A small contrastive audio-text model, trained from scratch: encoder layers 6.
Rows from block 3 of the audio encoder of a small contrastive audio-text model, named by matrix and row number. Rows with one number belong to one neuron. Each number is 128 + 24 x the weight over its row's rms, rounded and kept within 0 to 255. All counts start at 0.
Before each neuron's rows are labels from the 100 clips, of 14976, where the neuron reaches its highest value: "top examples" is what is common among them. Only what is clearly more common there than usual is listed. The data: read English sentences (LibriTTS-R). In brackets: how many of the 100.
# fc1: first MLP up (encoder.blocks.3.ff1.fc1.weight, 768x384), inputs 288-383
# fc2: first MLP down (encoder.blocks.3.ff1.fc2.weight, 384x768, transposed), outputs 288-383

top examples: the word "said" (26)
fc1.260 [156 128 135 152 153 139 122 128 135 135 115 137 124 140 110 151 155 141 125 176 130 174 115 118  91 147 153 149 144 115 127 131 154 152 121 161 134 150 111 124  86 131  82 153  88 155  77 102 100 138 142 142 127 151 174 119 136 148 108 115 127 151 163  92 127  98 127 117 113 107 133 166  79 159 104  86 105 121 151 142 137 145 185 118 153 137 144  85 103 169 167 108 135 121 137 131]
fc2.260 [118 131 139  92 105 142 122 117 145 141 123  95 164 177 126 139 138  71 127 132 120 107 113 123  72  97 110 153 137 121 160 154 124 145 107 152 138  82 107 102 119 124 137 145  74 123 103 203  65  94 142 142 141 130 127 120 107 149 125 121 123 141 127  85  78 148 119 127 114 114 166 141 116 145 135 131 101 141 138  77 117 136 141 130 133 128 105 131 187 107  89 125 120 118 198 103]

top examples: the word "the" (76)
fc1.628 [163 141 141 107 147 144 160  93 138 141 102 148  95  91  77 108 139 153 126 193 127 130 115 141  93 130 112 149 135 124 106 156 139 119 144 167 123 115 120 116  61 124 132 114 119 174 108 137 106 123  96  96 157 139 162 129 101 147 143 127 119 151 106 139 134  72  91 165 136 138 194 144 121 102 143  59 135 130 157 165 114 111 138  92  79 138 122 102 150 147 134 106  95 134 119 132]
fc2.628 [136 127 140 143 118 158 126 131  94 167 131 105 112 115 141  93 132 154 142 128 132 162 138 147 146 117 142 176 151 134 115 134 102 120 123 153 115 105 175 122 121 131 106 138 144  43 155  92 140 161 138 106 141 135 136  88  98 108 147  94 114 132 132 122 131 146  81 118 141 134 129 155 150 133 176 148 140  97  94 164 149  69 103  95 107 119 165 131 147 115  58 118 119 174  82 121]

top examples: the word "in" (41)
fc1.464 [135 133 145 133  97 136 105 119 128 117  76 151 128 137  66  91 126 162 119 157 107 180 138 124 105 118 146 116 139 108 141 123 122 110 112 131 143 103 138 124 138 109 117 108 115 109 105 121 128 134 146 144 104 156 160 140 177 132 102 119 121 117 180 122 151 150 142 143 183 105 172  86 122 106 135 142 116 122 156 129 121 123 164 121  96 139 143  81 108 156 150  99  96 111 130 148]
fc2.464 [114 131 140 120 133  75 142 123 142 141 179 102 122 113 169 129  70 135 139 130 151 147 164 109 158 118  71 134 107 144 137 115 116 129 122 100 130 124  94 195 156 158 157 146 158 129 151 121 125  76 134 138 139 112  64 141 121 121 117 138 112 131 103 148 109 135 107 126 131 130 118 133 145 136 134 170 132 133 112 150 141 122 137 101 129 130 116 127 147 108  96 128 125 162 142 165]

top examples: the word "in" (37)
fc1.238 [132 128 138 131 115 157 162 148 108 144 133 147  95 123  68  96 133 184 175 176 137 168 135 178 101 142 146 127 188 106 129 147 118 131 137 128 131 125 170 109 141 106 110 126 131 117 119 117 131 168 110  97 142 117 147 173  95  96 138 124 125 116 143 100 156  91 142 150 131 127 147  97  73 143 170 134 111 115 128 153 149 109 164 107  89 149 120 123 162 158 100 118 116 146 176 120]
fc2.238 [125 151 136 105 102 125 105  64  93 139 151 134 119 126 130 126 117  95 121 106 106 111 142  93 123 139 102 136 178 125 138 117  98 145 173  90 128 111  61 120 131 128 128 149 142 127 127 138 104 138 112 148 124 151 117 166 107 126 121 149 102 132 115 159 139 112 106 157 111 124 104 152 133  85 109 149 114 213 127 129 119 106  94 131 119 115 102 140 151 107 108 158 117 105 103 112]

top examples: the word "the" (77)
fc1.211 [133 130 135 118 104 153 122 129 121 113  57 163  96 103 100  96 140 130 139 185 127 133 129 166  96 178 127 154 160  97 109 135 130 138 135 130 146 109 149 120  93  98 123 128 131 104 107 136 118 171 132 144 116 139 147 142 130 129 145 147 144  96 187 126 134 104 102 135 112 110 165  97  92 121 123 131 136 133 166 129 172  94 144 141  95 168 161 117  87 144 150 126 100 127 151 132]
fc2.211 [118 129 144 121 125  87 145 116 176 134 185  95 116 107 189 117  79 107 133 132 163 145 151  85 147 117  68 134  92 155 140 132 131 170 126 116 111 132 101 162 157 166 151 149 161 140 142 120 112  78 135 138 143 108  87 117 118 114 119 140 124 130  86 130 109 128 110 119 138 113 136 123 136 117 156 160 107 141 134 121 136 126 149 102 127 134 125 150 154 102 121 141 115 162 125 189]

top examples: the word "in" (38)
fc1.185 [146 124 150 123  88 175 118 116 102 117  67 112  98  88 116 108 148 140 119 117 134 164 113 124 101 161 133 138 138 100  64 156  97 115  79 124 140 126 138 129 138 133 110 143 138 135 121 137 134 142 148 141 115 137 155 149 112 129 136 166 144 132 138  87 146 145 106 112 144  99 117  61 141 117 152 116 121 143 170 146 162 136 151 139 102 126 151 118 103 144 142  98 110 140 139 154]
fc2.185 [129 146 131 115 133 102 145 142 148 171 173  77 110  99 154 122  86 114 131 156 157 157 152  91 138 112  61 155 130 142 141 118 105 171 120 105 126 129  59 159 125 134 156 175 143 144 123 113 124 103 101 152 164 121  87 147 126 131 119 135 121 113  89 143  92 123 118 119 127 137 140 126 117 117 145 141 114 150 130 142 123  86 123 117 144 148 136 112 137  93 140 139 119 128 122 146]

top examples: the word "in" (37)
fc1.310 [160 143 126 167 128 157 117 104 146 118  68 132 128 138  81  84 136 128 129 193 109 166 151 157  74 114 136 157 140 116 120 128 145 158 105 114 135 102 144 123 132  98 130 125 148 113  98  83  98 150 124 117  93 171 163 104 132 140 123 114 154  92 155  85 193 113 164 119 167  92 174  83  88 119 149  99 111 119 161 131 126 120 145 123  77 149 173 130 112 129 121 124 105 133 152 128]
fc2.310 [108 122 139 138 136  83 142 136 149 120 176  89 128 113 172 136  85 126 147 135 140 139 166  98 149  98  86 132 101 153 146  92 112 148 135  83 121 150  86 168 143 144 142 152 140 118 113 131 137  82 110 162 139  89  78 152 140 147  99 119 110 133 107 154  93 131 101 120 109 126 111 134 157 141 140 165 134 133 109 121 121 103 122 108 170 130 104 136 128 110 113 132 145 133 133 167]

top examples: the word "the" (75); the word "of" (52); the word "in" (37)
fc1.170 [147 152 133 176  97 161 117 107 120 128 112 138 157 101  87  89 143 145 139 169 105 156 108 138 100 155 130 161 172 105 112 130 112 142  97 160 135  83 146 109 133 108  84 137 133 117 111 134 127 163 148 126 109 145 158 130 123 107 155 121 145 113 156 120 152 101 113 170 140 108 152 122 138 112 135 102 129 119 151 129 139 110 161 101  71 112 147  84 127 153  86 107  86 123 164 124]
fc2.170 [119 149 144  88 108  96 135  98 189 153 157 104 120  91 162 159 129 151 139 114 124 129 129 143 123  99  56 128 109 140 154 133 181 145 136 110 136 139  97 144 159 151 162 181 126 167 112 126 141 112 141 123 131 127 118 108 112 115 131 128  95 102 114 129 107 161 128 125 142  93 150 123 160 112 136 158 139 162 144 150 129 134 134 114 130 129 138 153 129 116 127 137 138 188  97 119]

top examples: the word "the" (80); the word "of" (53)
fc1.554 [143 153 129 138 100 157 128 104 108 131 101 153 118 120  89  99 175 149 157 165 100 163 119 138  74 156 127 160 159 110 118 137 128 136 126 139 141  83 127 103 130 107 126 134 108 127 106 116 124 177 108 110 112 149 171 147 126 110 112 145 147 109 140 132 166 116 138 133 172 112 155 123 135 107 163 105 119 129 157 161 127 111 176  99 139 118 168  59 121 180 121 116  91 130 113 143]
fc2.554 [151 146 137 139 131 117 131 106 151 105 173 128 118  71 150 120 104  85 114 123 135 121 106  99 158 104  47 140 156 146 117 157 146 131 124 132 132  88 136 118 136 139 150 151 136 140 153  99 131 127 157 130  98 139 133 104 133 127 121 163 104 145 131 129  87 117 129 105 149 137 138 113  81 106 132 124 131 168 143  98 148 149 169 141 107 150 154 152 101 111 107 122 106 102 127 123]

top examples: the word "the" (80)
fc1.383 [168 148 138 129 113 160 104 107  93 153  80 151 133 117 126  96 135 154 147 178 108 184 128 134 106 160 131 150 175 121 157 111 107 130 125 118 117 118 144  90 113 120  90 138 127 111  95  79 141 171 112 114 131 155 163 148 137 111 141 135 117  79 152 139 127 107 126 146 155 124 143 114 112 113 154 120 106 124 157 129 140 122 176 120 114 148 151 100 102 138 156 118 125 133 120 141]
fc2.383 [114 133 141 126 134  97 151 127 154 128 159 107 126 103 158 122 109 108 125 142 162 152 146  86 146 105  84 141 108 149 154 131 168 140 129 101 132 139 104 152 151 144 143 146  96 101 124 135 111  67 119 159 117  98  99 129 109 151 130 125  68  98 122 134  95 147 102 109  78 107 128 126 146 119 117 158 135 152 135  86 115 131 131 124 120 133 130 118 162  95  72 117 153 110 133 176]

top examples: the word "the" (80)
fc1.278 [122 160 127 126  81 178 122  95 106 144  87  98 153  96 111 119 189 137 168 137 118 101 122 147 117 145 120 159 155 117 118 138 109 153  75  94 124  70 140 122 151 127 143 173 142 116 134 137 185 172 129 128 111 180 165 142  90  81 164 136 141 100 131 117 139 154 144 122 158 132 124  98 138  89 142  97 131 126 147 151 138 129 119  86 144 101 149 105 141 160 131 125  91 162 113 120]
fc2.278 [135 119 121 119 110 151 146 121 114 177  94 124 101 160 101  91 133 129 109 146 135 136 141 128 119 140 123 133 177  89 138 162 142 113 109 116 144 122 130  94 135  93 101 152  93 106  97 117 125 125 138 103 129 151 135  92 118 128 136 141 118 118 123 125 127 133 116 124 165 134 145 170 127 128 140  88 122  99 128 125  98 108 133 115 114 104 179  83 159 120  85 107 132 130 125 136]

top examples: the word "in" (38)
fc1.430 [136 151 134 160 113 151 111 111 127 108  72 163 117 118 113 100 134 145 138 160 106 164 112 157  90 140 147 155 167 103 110 130  96 128  79 146 140 116 155 125 132 124 108 112 122 102  80 134 151 160 133 123 103 132 160 154 133 124 146 134 143  78 182 136 149 108 136 128 144  89 153 110  99  89 124 119 121 109 159 123 138  95 149  94  87 106 182 116  85 155 148  97 105 121 156 142]
fc2.430 [129 143 123 144 125  78 157 112 148 173 174  94 119 116 174 124  90 117 141 147 154 144 145 134 136 107  68 147 127 148 164 126 127 167 123 106 140 126 113 166 151 159 155 167 130 139 140 115 138  97 136 152 129 124  59 141 123 134 124 135 110 100  99 124 100 114 117 118 125 123 127 125 137 128 158 163 135 126 122 143 142 120 142 110 137 141 128 133 152  91 104 116 127 175 126 143]

top examples: the word "said" (25)
fc1.112 [132 154 142 113  97 142 149  96 140 103 108 147 146  63  93 112 145 119 156 141 114 124 140 162  86 153 128 161 131 127 138 122 117 142 125 123 128  93 135  88 184 119 149 144 131 127  69 145 130 156  92 114 132 171 168 147 125  96 137 142 162  80 140 106 150 113 143 142 149  93 169  64 128 121 132  87 127 126 152 126 111 163 165 149  98 158 152 104 126 182 114 107  86 115 138 107]
fc2.112 [111 111 101 146 101 145 135 125 184 169 150 155 143  75 123 131 141 166 174 133 134 136 102 165 102 119  99 127  98 113 113 114  85 143 170  90 149 129 136 102 155 107 153 136 124 129 122 132 188 172 131 131 108 136 134 129 110 135 126 123 114 119 143 152 129 114 122 121 188 136 152 120 158 140 137 136 149 130 134 131 120 146 126 134 141 151 152 143 152 123 106 157  85 161  96 122]

top examples: the word "the" (75)
fc1.544 [137 131 130  94 119 179 112 116 107 125  87 148 137 105 108 112 163 130 146 166 100 142 115 152 125 200 148 126 190 103 133 116 157 133 153 110 125  98 173 106 131 110  95 145 110 110 120 109 150 185 137 109  66 127 161 139 127  96 119 147 122 116 152 124 121 106 113 137 118 107 134 149 102 103 154 120  97 133 136 118 131 102 158 127 105 147 141 104 105 149 122 118 119 123 144 108]
fc2.544 [126 129 145 114 127 114 160 142 154 124 164  88 126 119 169 118 100 117 147 137 179 145 145  76 164 106  83 145 121 142 142 121 141 168 127 107 131 130  99 197 164 154 127 149 131 120 124 127 123  84 130 150 149 103 102 135 122 139 103 123 107 115  87 142 113 143  85 111  94 126 129 114 145 138 148 158 126 158 126 139 117 101 123  81 144 130 132 132 139 111  84 119 145 163 100 151]

top examples: the word "said" (25)
fc1.764 [173 146 153 115 132 150 131 105 143 114 111 161  72 117  67  94 153 129 120 185 125 156 118 133 108 148 123 152 156 102 113 132 131 135 116 153 122 124 133  99 116 128  67 151 114 136 103 107 121 158 105 143 102 181 161 150 145 140 106 146 130 151 154 115 135 114 115 136 123  94 157 132 116 148 119 102 125 143 150 132 129 125 163 133 114 154 159  74 112 159 152 113 130 114 124 140]
fc2.764 [115 140 115 120 137  95 135 107 137 151 174  92 107  99 169 143  79  92 129 142 137 139 144 106 155 101  79 141 123 134 125 120  97 173 136  96 132 112  79 157 125 122 155 166 148 109 117 124 108 106  99 158 149 109  80 137 135 153 132 127 139 129  89 144  78 114  85 138 119 143 147 142 127 124 155 137 101 148 117 102 123  96 125 118 159 147 130 132 124  90 147 125 103 133 121 165]