config.yaml
tokenizer: "char"
encoder_head_dim: 16
encoder_width: 384
Rows from block 3 of the audio encoder, named by matrix and row number. Rows with one number belong to one attention dimension. Each number is 200 + 20 x the weight over its row's rms, rounded and kept within 0 to 999. All counts start at 0. After the name is the row's rms in percent of the matrix's.
# q: attention query (encoder.blocks.3.attn.q.weight, 384x384), inputs 154-230
# k: attention key (encoder.blocks.3.attn.k.weight, 384x384), inputs 154-230
q.57,118,244,177,189,223,158,165,219,197,208,184,225,217,199,196,169,192,208,190,155,183,232,220,208,150,223,200,212,224,217,199,185,183,180,205,213,186,178,238,223,171,231,163,211,206,193,180,205,240,199,215,181,204,225,208,220,198,193,182,176,221,172,192,231,224,205,211,203,224,205,185,246,206,204,184,177,179,216
q.58,104,199,198,180,186,224,187,215,215,203,199,213,184,189,177,207,191,217,213,221,226,213,210,205,206,174,211,210,193,169,184,240,199,199,213,209,199,198,193,192,242,166,220,221,215,213,187,167,195,215,204,194,194,203,164,168,199,190,170,184,178,154,209,201,197,188,188,199,193,231,171,189,199,174,176,201,222,219
q.59,088,179,183,188,184,217,206,198,225,192,197,182,201,205,212,220,213,173,168,216,162,203,192,221,207,187,192,201,198,178,191,208,203,227,180,197,217,222,191,184,164,210,202,185,214,231,205,213,181,221,216,202,210,194,207,194,228,195,195,221,186,197,200,220,160,203,192,220,194,201,204,181,221,174,205,189,222,184
q.60,079,209,201,193,197,226,234,169,218,227,233,228,231,175,241,206,213,202,234,190,198,215,178,172,187,175,200,204,186,244,191,228,221,192,209,184,200,217,190,218,213,209,201,197,201,187,178,173,206,195,195,200,190,209,207,190,211,190,192,208,162,211,214,206,187,189,194,208,189,159,156,214,200,168,218,219,208,227
q.61,074,209,193,203,203,165,198,207,182,182,193,211,182,215,180,212,202,173,185,208,225,170,217,196,230,207,191,184,219,177,204,176,225,211,191,187,187,193,203,198,198,207,188,191,176,178,203,199,193,191,198,183,197,203,177,244,167,192,197,187,218,214,182,212,210,209,174,214,204,194,244,201,184,235,207,196,192,206
q.62,092,204,218,200,195,237,220,145,219,205,215,235,208,169,213,211,190,216,214,220,211,209,180,202,177,210,189,218,178,234,220,219,202,201,198,185,202,203,197,204,194,177,225,224,209,212,199,181,207,208,208,193,207,200,189,149,218,187,197,218,153,172,214,184,190,186,208,189,203,221,191,208,200,169,209,224,233,176
q.63,085,202,189,210,224,176,202,207,195,183,208,209,223,190,193,215,178,171,206,202,230,207,204,191,210,177,197,185,227,195,195,178,234,196,188,191,198,203,201,207,220,234,192,183,167,188,165,184,196,193,205,198,212,201,195,231,178,197,187,199,172,223,203,212,186,234,189,188,199,167,197,220,229,199,205,211,180,211
q.64,117,218,224,184,186,205,246,236,203,189,197,176,191,222,219,201,201,186,191,202,172,171,190,188,197,200,210,213,185,205,242,166,214,236,164,205,191,203,150,226,187,173,223,186,189,183,216,201,189,205,186,186,184,186,183,207,227,196,238,234,197,226,204,193,158,235,203,187,197,209,201,195,181,178,229,221,185,198
q.65,133,186,202,208,198,216,216,187,202,189,215,190,181,184,176,217,188,213,189,234,181,198,237,199,184,192,198,227,179,199,216,210,223,244,197,196,200,185,196,198,198,176,231,183,216,206,180,193,198,234,234,197,206,184,187,195,218,199,212,196,164,200,206,173,178,207,207,169,192,211,200,194,233,155,200,203,203,202
q.66,132,226,169,189,219,199,175,215,192,222,204,208,195,197,199,222,219,200,183,221,185,177,224,193,189,215,210,214,214,192,195,219,204,208,221,218,192,205,196,217,185,173,222,170,181,152,185,229,209,208,196,186,188,214,257,162,200,201,180,180,196,208,213,214,204,221,242,175,208,194,209,218,170,171,185,182,166,182
q.67,124,205,177,180,214,183,186,222,166,182,183,206,222,200,182,216,214,230,236,202,192,230,178,207,213,224,170,233,218,221,231,167,223,208,200,209,185,209,214,215,208,204,191,199,183,172,189,201,226,213,231,183,219,207,192,222,219,167,212,160,188,203,197,220,215,184,224,177,226,201,176,198,201,178,185,212,157,198
q.68,081,218,205,226,207,194,211,216,186,150,272,173,199,205,219,163,154,220,210,222,168,219,203,194,223,208,207,200,177,186,206,172,194,161,231,211,180,207,178,206,213,235,173,183,202,231,199,203,203,217,211,217,199,193,188,202,204,209,214,185,203,203,192,168,212,200,237,167,192,194,152,198,189,215,212,201,185,186
q.69,083,198,190,211,198,176,159,214,174,233,182,213,187,170,191,228,224,173,208,187,213,180,209,211,167,192,183,196,224,219,186,208,228,229,160,173,216,176,228,208,204,178,212,186,197,172,167,182,217,210,238,204,236,202,209,207,198,189,187,212,165,201,217,210,192,198,203,243,196,183,198,201,195,176,201,212,195,197
q.70,070,199,200,226,188,182,190,208,185,213,205,212,184,186,207,174,165,187,194,154,209,197,192,209,177,201,198,172,186,217,188,205,203,183,199,203,202,171,213,201,218,203,162,196,237,199,187,191,218,188,210,204,228,190,187,220,186,190,170,205,171,178,186,181,208,199,197,206,197,164,173,202,205,206,192,186,207,214
q.71,074,205,196,228,207,195,227,210,185,140,270,194,186,177,230,173,160,210,227,198,186,229,193,198,225,189,198,191,191,213,200,172,218,177,206,182,199,204,196,192,230,226,191,170,220,215,212,178,201,192,204,205,189,190,200,210,208,216,217,195,167,196,212,170,201,197,196,175,197,170,150,198,191,204,206,226,177,175
q.72,127,201,182,186,182,222,226,164,209,217,234,228,183,198,181,238,203,219,171,218,211,197,184,207,198,153,186,215,183,199,196,249,202,217,210,181,214,228,198,210,218,167,222,191,217,201,234,181,202,228,196,177,192,217,221,196,207,186,206,222,176,211,197,179,214,197,159,197,204,211,183,193,177,174,206,180,242,206
q.73,136,176,207,219,205,221,223,171,242,221,184,186,203,202,213,211,220,158,206,204,226,209,190,210,189,180,214,174,202,217,162,205,175,211,177,181,241,212,210,179,189,208,200,220,211,190,200,181,168,156,188,215,209,175,227,189,188,226,191,241,195,186,203,163,178,190,170,208,170,191,202,184,203,205,233,202,199,231
q.74,104,185,179,213,189,197,192,211,197,179,196,192,241,175,178,204,172,228,244,196,181,175,186,213,189,234,180,188,202,167,214,167,210,221,241,225,203,211,216,183,217,212,206,170,217,195,204,200,217,223,237,184,227,173,178,213,196,169,202,151,189,207,185,191,178,149,254,184,201,174,213,192,224,212,197,202,173,236
q.75,111,209,216,213,199,174,220,244,190,195,220,178,238,206,215,176,155,203,254,184,177,191,194,204,187,233,185,179,224,207,209,204,217,201,192,174,188,239,188,204,221,233,180,176,171,193,204,186,197,216,223,190,225,181,206,214,206,189,226,173,236,193,190,195,171,184,233,202,216,162,220,202,186,188,209,213,166,227
q.76,076,200,207,186,199,200,210,212,189,186,197,205,253,164,185,186,201,208,209,231,205,187,238,178,233,221,211,215,224,176,200,199,179,199,226,228,183,206,205,212,204,241,210,216,154,215,224,181,185,204,193,193,188,190,166,226,217,209,232,164,221,195,198,190,200,217,165,218,221,222,193,214,179,219,211,224,226,206
q.77,073,215,216,218,187,234,205,183,201,192,208,184,206,240,195,174,188,238,197,211,173,229,201,239,197,226,205,221,175,234,208,205,173,195,181,235,209,226,172,205,199,186,169,215,192,238,222,249,185,209,189,187,210,178,184,171,211,189,197,155,267,202,161,207,185,195,243,183,212,252,241,181,232,183,177,187,187,206
k.57,106,214,183,165,215,231,217,160,208,198,190,224,189,186,203,215,208,228,192,211,198,201,190,180,210,168,180,239,199,185,209,204,236,220,216,196,187,211,202,215,230,183,219,189,202,187,221,172,210,226,196,202,193,224,209,169,214,194,196,239,194,222,214,200,220,192,155,188,214,222,194,216,170,181,168,190,226,223
k.58,093,195,230,205,173,203,197,204,171,168,222,188,218,232,197,212,201,222,232,191,214,199,179,219,214,200,184,197,183,207,196,215,205,207,197,173,222,244,169,194,228,198,222,176,194,153,210,179,190,213,171,209,223,182,196,204,216,206,188,158,183,186,201,186,181,223,223,201,220,187,209,170,181,197,210,217,193,183
k.59,114,206,180,220,204,192,165,215,181,191,187,195,219,172,148,232,208,158,213,196,231,211,205,209,193,184,189,185,217,178,195,187,195,191,197,207,207,167,199,192,193,182,187,224,186,191,170,216,204,175,207,193,205,203,167,228,166,197,193,186,188,224,196,198,209,218,205,161,189,184,185,203,224,228,195,213,193,227
k.60,091,195,220,193,185,226,228,198,252,203,206,198,178,228,203,187,207,207,183,256,198,224,208,208,175,142,223,204,185,165,201,240,215,199,206,195,209,183,167,191,199,185,221,216,205,239,182,211,172,222,203,209,195,196,193,193,202,206,210,226,185,233,208,192,164,197,147,188,190,268,185,188,215,178,191,191,230,239
k.61,086,200,211,214,206,156,160,195,145,196,193,199,196,186,191,201,186,199,210,170,192,221,216,206,206,263,205,198,206,216,192,202,202,181,196,197,196,213,222,198,175,190,190,177,196,165,219,219,205,197,176,212,218,198,238,226,220,204,188,153,245,162,205,199,197,204,230,240,207,172,252,200,179,219,202,205,166,166
k.62,107,194,189,193,172,222,240,191,239,218,192,197,181,221,195,210,193,209,174,208,183,203,206,193,211,131,205,202,184,192,209,220,217,221,197,200,206,203,174,200,224,199,204,195,207,230,186,200,195,226,219,184,196,204,195,193,188,193,204,247,179,227,174,207,188,178,172,158,206,220,137,188,225,180,193,184,218,215
k.63,081,190,216,208,175,184,176,193,164,193,188,189,192,182,208,217,212,216,209,184,192,200,225,215,184,239,211,198,201,207,180,211,214,188,191,179,211,197,194,204,169,178,229,186,208,186,220,239,176,220,165,202,211,186,213,210,214,208,184,166,217,180,224,199,162,196,199,237,207,197,270,193,200,231,201,199,184,183
k.64,136,204,195,168,169,227,207,195,186,198,193,206,176,183,226,210,236,225,175,238,202,186,175,224,213,191,221,231,199,202,205,187,209,240,208,165,227,187,196,212,223,177,229,208,197,189,203,211,184,192,180,204,191,230,201,179,197,196,181,213,191,221,208,221,208,208,170,210,219,236,241,198,186,195,189,152,213,198
k.65,128,175,230,219,194,200,225,184,198,193,218,162,173,236,229,194,161,187,205,191,163,213,205,180,196,205,198,196,194,217,216,184,212,187,176,176,203,217,167,199,180,210,199,156,222,181,217,187,184,205,194,214,203,162,218,207,233,206,240,230,197,182,196,182,167,222,219,240,216,156,207,174,172,177,230,233,190,185
k.66,100,217,177,195,204,211,179,223,176,221,175,222,227,160,219,186,254,199,189,204,239,188,187,193,195,248,212,185,234,207,195,220,184,188,219,177,198,184,240,211,203,228,197,230,183,224,172,216,220,159,218,181,199,204,205,162,173,189,174,169,203,186,187,211,226,184,197,208,200,193,203,213,199,230,184,172,195,212
k.67,107,166,225,217,217,165,175,204,215,210,192,172,226,214,206,216,206,178,190,168,193,241,253,203,164,233,209,208,227,218,185,183,204,177,187,220,223,158,218,173,173,223,184,180,195,173,181,212,200,188,193,229,224,175,191,231,221,221,206,197,239,189,210,198,187,208,212,219,195,186,196,201,206,186,206,217,174,204
k.68,087,201,184,202,200,228,232,171,193,192,206,201,176,184,213,201,186,274,193,227,204,156,173,171,210,210,206,169,206,190,199,171,216,209,238,172,212,246,183,204,222,193,234,155,197,162,238,186,201,220,203,203,178,204,214,169,216,196,209,239,148,219,185,197,201,192,202,199,223,187,213,189,150,192,190,181,218,192
k.69,093,200,204,211,216,191,185,204,208,189,169,200,190,218,196,212,196,131,206,164,171,235,228,204,164,201,193,219,215,213,205,158,206,183,144,211,186,167,202,211,162,200,149,209,194,203,168,210,197,194,202,197,204,192,180,227,191,203,218,181,228,182,216,220,191,216,199,210,168,208,181,212,233,206,221,220,171,192
k.70,082,196,210,194,221,205,178,217,204,215,168,191,208,196,219,207,230,162,194,186,181,233,184,211,153,198,190,238,216,215,182,190,272,220,188,225,203,184,205,203,177,191,202,182,193,158,176,223,205,208,218,200,213,180,204,199,186,201,200,178,184,194,197,213,187,198,191,209,189,211,185,206,205,191,195,208,162,209
k.71,076,191,186,208,207,217,217,182,203,193,235,199,195,184,221,177,181,234,202,242,209,200,189,174,197,230,217,171,213,230,195,216,235,198,231,205,201,228,188,200,206,212,236,180,218,158,226,175,196,187,209,201,189,179,242,189,194,201,211,203,155,208,177,176,202,219,213,200,210,161,189,193,170,169,225,188,223,188
k.72,115,192,211,223,168,211,222,179,223,196,207,169,165,230,222,198,172,193,228,193,175,209,213,188,195,200,190,189,173,197,215,199,236,199,158,204,219,213,157,201,179,203,217,166,218,187,211,182,176,225,204,195,196,184,205,225,216,199,235,217,204,183,183,197,166,222,214,231,216,160,194,163,184,192,214,241,201,188
k.73,107,204,189,187,199,241,213,185,217,228,213,217,198,158,224,190,191,216,199,189,218,183,153,191,203,186,200,181,190,219,181,204,221,234,197,171,212,215,198,212,212,182,218,206,225,189,225,175,197,203,212,196,175,198,189,163,206,188,216,214,156,175,199,171,208,198,176,226,160,198,192,211,173,180,187,193,220,185
k.74,121,216,180,182,202,184,174,232,169,216,204,218,216,181,191,184,219,185,179,185,219,196,177,224,208,187,186,181,212,217,196,206,179,203,216,211,204,219,234,204,213,195,167,230,189,185,179,207,213,160,219,181,196,227,204,210,167,184,167,158,198,200,179,203,229,193,218,161,192,196,178,215,218,218,203,171,175,220
k.75,115,183,202,208,202,175,193,230,198,218,180,202,204,230,186,222,213,164,199,196,228,193,183,213,160,196,195,202,209,214,201,182,179,168,193,261,194,157,204,181,187,231,176,223,173,247,183,222,192,168,207,196,209,186,223,225,205,204,206,204,222,200,201,191,191,231,215,203,203,188,208,209,241,176,220,218,216,210
k.76,077,205,186,197,205,198,196,222,179,202,222,200,184,186,192,208,231,260,174,208,202,175,170,190,242,217,224,177,186,149,178,191,207,212,239,232,203,210,215,207,186,216,217,203,216,199,228,234,205,205,203,213,190,211,206,200,226,215,200,214,186,228,198,181,216,194,204,214,176,204,233,213,187,217,197,195,221,168
k.77,082,203,209,201,197,202,226,258,207,201,172,207,218,210,188,200,189,207,212,219,213,171,181,199,217,205,198,190,200,192,202,237,206,244,213,227,205,204,195,201,233,192,235,199,175,212,194,208,196,205,208,203,198,191,184,198,212,199,184,202,203,196,218,190,184,170,197,176,223,206,205,191,228,184,189,201,201,215